config = dict(
    model='image embedding model',
    dataset='crops of objects in photos (Visual Genome)',
    train_examples=123503,
    image_size=64,
    crop_scale_min=1,
    horizontal_flip=True,
    translate=0.12,
    rotation_deg=5,
    cutout=0.25,
    targets=['object'],
    num_classes=300,
    embedding_dim=192,
    arch='vgg',
    norm='batchnorm',
    activation='celu',
    channel_attention='se',
    depths=[3, 3, 8, 3],
    kernel_size=3,
    stem='deep',
    widths=[64, 96, 144, 208],
    downsampling='max',
    am_softmax_margin=0.3,
    am_softmax_scale=16,
    init='lecun_normal',
    optimizer='soap',
    beta2=0.99,
    lr=0.0044,
    beta1=0.9,
    shampoo_beta=0.99,
    eps=1e-08,
    precondition_frequency=50,
    max_precond_dim=1536,
    merge_dims=False,
    one_sided=True,
    adamw_lr_other_params=0.00074,
    grad_clip=1.0,
    steps=13600,
    batch_size=384,
    epochs=42.3,
    lr_schedule='step',
    warmup_steps=680,
    weight_decay=0.02,
    adamw_weight_decay_other_params=0,
)
Rows from block 13 of a small image embedding model, named by matrix and row number. Each number is 128 + 24 x the weight over its row's rms, rounded and kept within 0 to 255. All counts start at 0.
After each channel's rows are labels from the 100 images, of 14848, where the channel reaches its highest value: "strongest on" is what is common among them. Only what is clearly more common there than usual is listed. The data: crops of objects in photos (Visual Genome).
# conv: 3x3 conv (model.blocks.13.conv.weight, 144x144x3x3, each kernel summed), inputs 72-143

conv.130 [111 143  96 126 109 149  96 135 179 101 137 106 127 115 149 134 135 122 134 192 164 103 144 134  96 164 187 133 149 122 107 146 137 111 118 116 157 115 116 132  92  92 108 108 139 135 139  99 119 134  86 150  94 108 113  79 159 144 133 108 134 144 109 142 140 170  84 102 116  96 100 143]
strongest on: object: shirt

conv.83 [ 99 136 131 102 144 151 138 155 114 148 133  95 125 100 126 126 126 124 157 139 102 105 167  71 127 121 123 110 120  86 130  96 171  82 142  96 125 135 103 156 124 125 136  84 136 106 110 134 113 120 130 174 176 135 122  90 132  97 168 124 133 117 105 113 134 115  98  91  79 141 118 147]
strongest on: object: shirt

conv.104 [101 128 102 125 135 137 147 103 117 107 126 109 144 143  82 145 144 111 140 145 143 104 158  99 145  97 132 153 120 149 151 164 101 108 114  99 113 131 126 162 131  83 114 137 138 117 112  95 115 113  85 131 143 134 153 106 134 112 140  88  99 147 157 142 126  64 151 118 142  94 170 128]
strongest on: object: shirt

conv.1 [173 110 130  98 164 153 136 142  98 119 102  97 122 111 115 118 140 158 138 152 135 118 121 117 142 105 104 141 132 117 117  99 182 148 122 138 160  99 108 144 131 106 115 144  77 106 164  99  80 127 103 153 141  92 119 131 152  93 141 132  89 124  90 132 137 141 122 162 125 108 139 131]
strongest on: object: shirt

conv.59 [124 155 121 116 109 102 127  90 154 121  99 132 127 136 120 122 155 121 140 128 159 115 104 151  94 131 130 131 161 146 104 154 130 107 103 129 121 116 126  82 114 118  91 135 111 138 210  94 114 130 113 108 105 114 143  91  96 124 108  99 146 104 136 116 128 175 106 125 160 129 160 114]
strongest on: object: shirt

conv.15 [149  81 137  87 173 159 142 124 115  95 116 119 130  91 130 139 104 108 113 110 143  92 150 111 117 109  99 120 115 122 106 134 114 118 107 137 138 130 117 112 141 118 107 117 108 142 126 128 125 146 119 170 186 108 124 105 126 121 181 136 112 109  99 136 114 109 120 103 123 123 166 101]
strongest on: object: shirt

conv.79 [ 93 121 153 142 100 157 115 127 157 103 159 138  85 113 115 117 108  97  95 124 152 156 164  92 110 130 101 139 129 128  81 118 113 101 163 110 109 103 168 151 146 156 134  96 143 120 126 146 153 126 156 167 191 112 169 123  91 125 148 133 116 138 151 106 166  74 167 113 111 116 152 108]
strongest on: object: shirt

conv.31 [119 176 125 112 130 133 137 132 106 119 105 107 121  97 109 138 133 113  97 151 140  91 125 153 114 142 120 172 121 102 113 125  82 133 143 144 140  85 110  80  89  96  99 106 109 144 101 119 111 110  88 124 108 114 145 124 110 168 161  96  99 163 123 123 158 136 129  93 142 122 142 138]
strongest on: object: hair