From a checkpoint of a small image embedding model.
Training: soap at rate 0.0044, batches of 384, held-out accuracy 37%.
Data: trained on crops of objects in photos (Visual Genome), 42.3 epochs.
Rows from block 3 of a small image embedding model, named by matrix and row number. Each number is 500 + 50 x the weight over its row's rms, rounded and kept within 0 to 999. All counts start at 0. Numbers have three digits each.
After each channel's rows are labels from the 100 images, of 14848, where the channel reaches its highest value: "colour at peak" is the nearest of a few named colours to the mean colour under the peak. Only what is clearly more common there than usual is listed. The data: crops of objects in photos (Visual Genome). In brackets: how many of the 100, against the usual share in percent.
# conv: 3x3 conv (model.blocks.3.conv.weight, 96x64x3x3, each kernel summed), inputs 0-63

conv.39:469644487566500461404413455518517516525462512517531438488464458599506430512516410452507545469562448508497565446510479420427432534397470471543524516467572485569540486468437543553558496501480483
colour at peak: brown (69 vs 31.4)

conv.18:459484533595464507517539418529486498475448565553491502542573472469544477498459503496428495412454493537447411545512477542501420472561675470484448485509435468466564437552461528447435485474482407
colour at peak: pink (36 vs 9.9)

conv.17:539427487466543465468480489488510507284459467484492501530477437482471543447528541381508483457519390483541502498397425513496538458469485513489430463525483438512515470599486434553529531495501478
colour at peak: pink (29 vs 9.9)

conv.14:535466532542473503464508634400514411457492616504514464470533511484481501527463499498490538571516414592546540453499538581461508540516372471453510460481533505440452491518496542505470537513354505
colour at peak: pink (29 vs 9.9)

conv.3:391499596561510478407425557521476557463487473481448528547459433545556470508505403510463602502484515449527543451518452435425533517460501457513553518447487434544587574514444506550553557439509435
colour at peak: brown (75 vs 31.4)

conv.46:574522492522477484492478542419479444405478456463543501494477425477466437596523477445530540435379521453520405514407579524505550458555524435449504488469439537514504561519464510462485433605431553
colour at peak: pink (26 vs 9.9)

conv.62:504523582443469502569464449449527531520491495436505497556436556528445568500511445599464496526394433512542489487488512469503456564648444459451396517545534548555475519446477470399480444542450494
colour at peak: white (48 vs 6.6)

conv.63:566508478544493531467495396470445536570500492459490495464478455539514358544537574463495426529443431414470512458465478511507490592517580465507536534491470450655454508479517493497440400547500516
colour at peak: black (37 vs 16.2)

conv.24:415468558468575571453498515516405480444523480493522472517549512553521547561407542457417528377553507561426515535477492546571468479528466451547468547438448556415589485479462497527441472429551489
colour at peak: pink (32 vs 9.9)

conv.21:493394476537549512525500408491452541433498503521586500489443495473474431533428479430470511381366443503571465488469497511471475389489433485522476511589528492447501531588485490573526551504515434
colour at peak: pink (32 vs 9.9)

conv.26:544572474501539508505439485544597452587543494496392421455384463483609463576504450464523433482606506467501512412540553525502534497422515487506559501442448527517447489521487575551462476483544477
colour at peak: brown (70 vs 31.4)

conv.28:476571535552506506492544465540436480462498506545372523346513426582543550455464439513550475558495452537495534450459508526499413540443433521547562450451479466418508536485385497529496506505508564
colour at peak: black (47 vs 16.2)

conv.79:474564505655454478452505473471477508579499534482530463528497506488526494545439542514521418626397540483468467379469534498600469501549559468503537521464498559437476540481464568578487442473502444
colour at peak: black (53 vs 16.2)

conv.0:563544546535492507530503447496463415473586472522596480548514473536578524547528398504471561484459551546533532530402520481461520452556516523497582466420449460465515518487346486489610451520468462
colour at peak: brown (69 vs 31.4)

conv.87:508512495521451491569400419459545517502453460426571501483470519494561471435565592572521435558444562487499495449537435419426544558480560557488446472485493546610552464425554483549514551491462442
colour at peak: brown (62 vs 31.4)

conv.85:518429408382553472498480455461490534452466514469430483627442567440518538485523419481464458419398497523527554495503476592566612462482396533499491530522541495557464472555523499499477499509500509
colour at peak: white (37 vs 6.6); pink (30 vs 9.9)

conv.47:468386530476529436418597526541513536475404476457429388435556528538551494518462550566491532500513411419530494417469447503462542507585546417475546540506461512412507508475550541475521544497493509
colour at peak: grey (62 vs 30.8)

conv.36:523453494442476523482494575471445597481452401439576383534556534459590511488595595488530541462451578459538477431502513486516544511581440459436493471403541510512494460523463446505514496492468432
colour at peak: pink (28 vs 9.9)

conv.41:537577440536517480562532549489496513552462524512471466632453517392515482585486467491497549489403429518537444414451489461593528465543460483530492502547437490435429436517465524407575463539562531
colour at peak: pink (30 vs 9.9)

conv.4:523497465500547546516419439529403487519509456530509483463540517505474470483521510383442440510545496383469435527537535529509583503411557508503514549499569516558583468528375513472644480472530513
colour at peak: pink (28 vs 9.9)

conv.82:447450483474450495473451439505502467499389541557562520459412493489519517512553607459526585508527458447479488492549546494423470441573461533529483572404486569429619425505545514483473541439497432
colour at peak: pink (26 vs 9.9)

conv.53:492628534477520460538514509505558543456483603484466609456465475475496518613497398483441486428492492535573482448463488408448503504459586467525482509558441499467433458454457510429583438472521526
colour at peak: brown (60 vs 31.4)

conv.22:534509434537504478537567511485577514480446514509555534444363542503535496527470418619465427584541453424492572455478443495524538554624570535480456511493428459477483494427530512467468430490506522
colour at peak: black (46 vs 16.2)

conv.91:476497406485489523434432641514497536529493556456497422619534472447531440448483486479403587504469479451449524455525499552550516496476498513423511489506506531407525451493527497471475456523418369
colour at peak: pink (30 vs 9.9)

conv.25:505476595580539501501601380462512568433447434570514584532497466515512492557508585489470503510432463484568525482499551553514369538538590519536593532420522491466503506507538550517493540536515467
colour at peak: brown (62 vs 31.4)

conv.38:453560525527404497503518498474544516519494410495448490497511540453590498444485625531510528545590484497492600518533481432444518459501516471479514398375419421433466436477476404508458494543493513
colour at peak: black (76 vs 16.2)